A small sound classifier, trained from scratch.
Model: log mel input, layers 6.
Training: muon at rate 0.0029, 15200 steps, batches of 256.
Rows from block 2, named by matrix and row number. Rows with one number belong to one neuron. Each number is 128 + 32 x the weight over its row's rms, rounded and kept within 0 to 255. All counts start at 0. Numbers have three digits each. After the name is the row's rms in percent of the matrix's.
# fc1: MLP up (model.blocks.2.mlp.fc1.weight, 512x256), inputs 0-127
# fc2: MLP down (model.blocks.2.mlp.fc2.weight, 256x512, transposed), outputs 0-127
fc1.86 096:142120114153164099119109124144103151127123162096196095162132146125157127161076098126116133142181116120175154065109118136150078139157117100108054186099123151148137177133230110082163111133152100121120147116143099074131117124116112148098139131115110165115150097138112145213124086069156133131119083142045105150142106104091106123123116151163167138162121110113103123138176084161095136147098
fc1.87 101:034164118097090102148138158157092094123069112083087137191162131101153116109090104139190137126087100113128098133125121156107121135134158093133132111137169109129128094116157131117124112144105164140171086117126093122093157157114077131152130115133151094173171127081116126145091168104113101072121140158103072183148114126153163131111070181052189163157159131114105108138062128127130101150170
fc1.88 100:136080109162029094083143073138127110132107066124129080077146117141131091095061116080116180079084137131162081065180161111165115123091156115130113100084120125156101213139173110109118213168149084143081174099151168116171074106133154152113116134174077113164083103174139103145147146146129139122105148168146168114174142090146137132095160179105145096102157196159156123155171134141152068114159
fc1.89 099:178085107183110188190136112146139127160102080106135113118146095164090173205033105111079131135119144112123119099100089165191177141155134168133094097181162076144167129092123120195139133129101147094141114064171131156145181127103138147117123155102143138130164095123155129072107071172106192134092127108198092083137149136086122096158200154150084106100106127133156121081137139135140078144087
fc1.90 102:183117067138102115133132116087099115134114145156137128084125169122165156146083128090189025059077156140127048169201153116121163121126145148086117117204098112116103140142159120164113122178131111182061073055176146115158181098137169086132152169135123121113153108129161117098097136137068100182142079135092133061138157113176150105183171114146133131115137110161167174118128155093148191122117
fc1.91 111:093086108081191115180167134095113094080155152089108083109146140148126120135136121069112147149091149149115172114128139129152115107116141139061083108084183123150133148149172141154093159182176160101066143141123154132147165140101133112123145143142165153086118139100095088096139067142160091140084081121163093125124128131179079163091188101182152102053130121133139182147115141088149090174179
fc1.92 095:155062080117040150108150124137147112100166176169146088098078100113104122136142148124184119124134095143071144156169152114147058190106105142123131100103159158125099134076102134136133111078155176146082105141132126115112155162129155151130124144173162150107109121129049166097143043075169137114117153159109165158132136175129187127105180030170135163134076137112157180124154117152139118122168
fc1.93 077:151180094112135126184148088074086195111104183196079109107117110121156115141126112169078172126148163131086122141174179152102150092106156208220106123098167113126169146108109012141120096128116164121157095129116142129185119090096090128077102071166116168110130142123144149165105088092128074124141144111095138157138139134153163100168156097152085087122135124150113130130125119131170132181119
fc1.94 093:077070152105113171171120110104109092114138167086071160127095098149191163166112105148130112111189203200108081068096124141096113132126117145178216139125121126135112085037101092082164108104172103052134091133053158115146132082187115091138086081127178125115130148127094102150167165096160145176121116123096106094140148167150079146151173138210087126153116106073084128099085068170150170115104
fc1.95 095:106102118150147086078125123154133117119148141052130078094158141122093127116132190147086109119109089108086100160155139149181126092179088206119167194113160138186081156144087168180153135172102085139072170129126255163146112123155127139099112110164143147159133117135093194079151168134109081171113100142095116100138125122151191121086171105099129115110158100148075145043104149131136129166114
fc1.96 124:129186100138120141099142111105146091125112163046126146140077146143114155130094141099102127155139141187141090154097145161144110146146156143134129117124080088160148085151046129143105117067111153107113107134109155098126123162101155100088124067162149137086117129173148146126125116091112150105145096091132125106145107167089102135104161129104109119150216144143140160117108106125141089121179
fc2.86 096:150189076199094125122185166086183093134153132153128140122116115082138049137181145100138156093142118173128132141115177089081135119108101087149163083072153138150134122081146156123158123100103084162076143150112155140102133131101117152151156125118131141169188121137057105162118103112159124089072087143196203110079116153099120111093135151150158167193133129147110163144177145148177143102093
fc2.87 102:090085215113130140149112152100142117168139125178165125086066110174117138133144153105110159129194070154191170130147122178116118134106120112106107144088104120158131135155164124073080174103165182147091164156103118169127195060168173126131119143162147092114024124216125143151111156092130131143112152137144169139160120096030073131115092172130141068146209144154079110168135162146121119128145
fc2.88 107:114185129192104108146125094081109170069123136117087176094138138136115193149082153140146122161111191118180144122086141134167133142130155176149153100121074079087136135100081084101069178116129194111098097167140106131141110166116106107160145123092153138114082138144133140119090136156164170098148085122070114147151070147091073141091050078211107137162110116113143147167139087113084156144115
fc2.89 094:157071016079192121133085130101112164112135091114160077154108097099141134098108144188096120102120139172125151167133121148102117115120125184129149166130070055152124139126126149090128165079170175041121106166139175145114037177172107124091085058169111138116153117132182144145137092197146123098164141150131049129121139091172098136140147116140120004111118144101168113156133112090099141144111
fc2.90 102:141137093166104088141099124128144184086076118175136178103122104117165123080124055135143126145144112100146157082099088119107119080132120108098070137155120126122111093089152165147090106105151147113140083041160102135112094095114069079104167091130138097120137205165130126085145173133170149112157182138126144081138106102115075120134146118185156154157170181048086126178118209124188173143171
fc2.91 098:099139076132137168143131150141076162131095068091118120111079123132106128150157120087156111109165152119147106088097167141103154079166138160143147133095175100116075153152118110120141154212151103155147144083153156138122185133074173084102080120116159069113111159117122130112089124143172168081120104194100093150173199134112150086141149046123149130123143108131090130094123180173124135155102
fc2.92 100:113150144174128081117134128133048117112155128142092131112003147100154095140154146123097220094096127141162126116080141150107143127088090118145153178147141150115084127124175150127113111133108117148111161164152141090040136098088100164112130107120134103144050084079148156098083105181074140130148082069089125149137134135189156156121082122118099108115108135088063154177129075123123143110127
fc2.93 086:104124141125098073141149130081124128137104161082110156109110122123141155130183116165148112076116116148125159150173112155134117155146151138118160113103089149190089150154159099076106129094123112082153168089040092088184187089135131106176067132051130132128185124089103159175119125178154105123109155145082137136213123088058168195103146136069100141120147127119175159117171133098148112058146
fc2.94 092:125111109082138168097117142151174083108155132125156102139101132116159092126131176188104122138107145136084124074148108126127175139144128151128102150161143172159122157125146160049105122170129152157109207119069150141159216118139097145185144133078098142133148119173107128085142100060140098090101127109138140102180096150147089114094041118074228121060132136123110092045215167141107126132139
fc2.95 100:122087135117141119142105063159100131163115067131179149158199101114111131141170122106154096124096185148106136150161170184168143154155111196112089145166124118207130170140124102048140160125173149183124145104111109077139149129157137149110080168109138164126171080164092196119119108151148159170124098122158153082141085138123158131156148094090136124105162100146091080124087109123102135156079
fc2.96 115:064139077116117137169128095170164138124124115119117154124087070153135151152189169164112131133180111125092052138134137111129157171103130124126150117089166074099096105136097123175213118122135122143120135141088154180124098132156135136101134128122087136055085152126139119136178077120111077133161130162132084145050130122136138167168200101140138124067174089110126084169096095185119095134132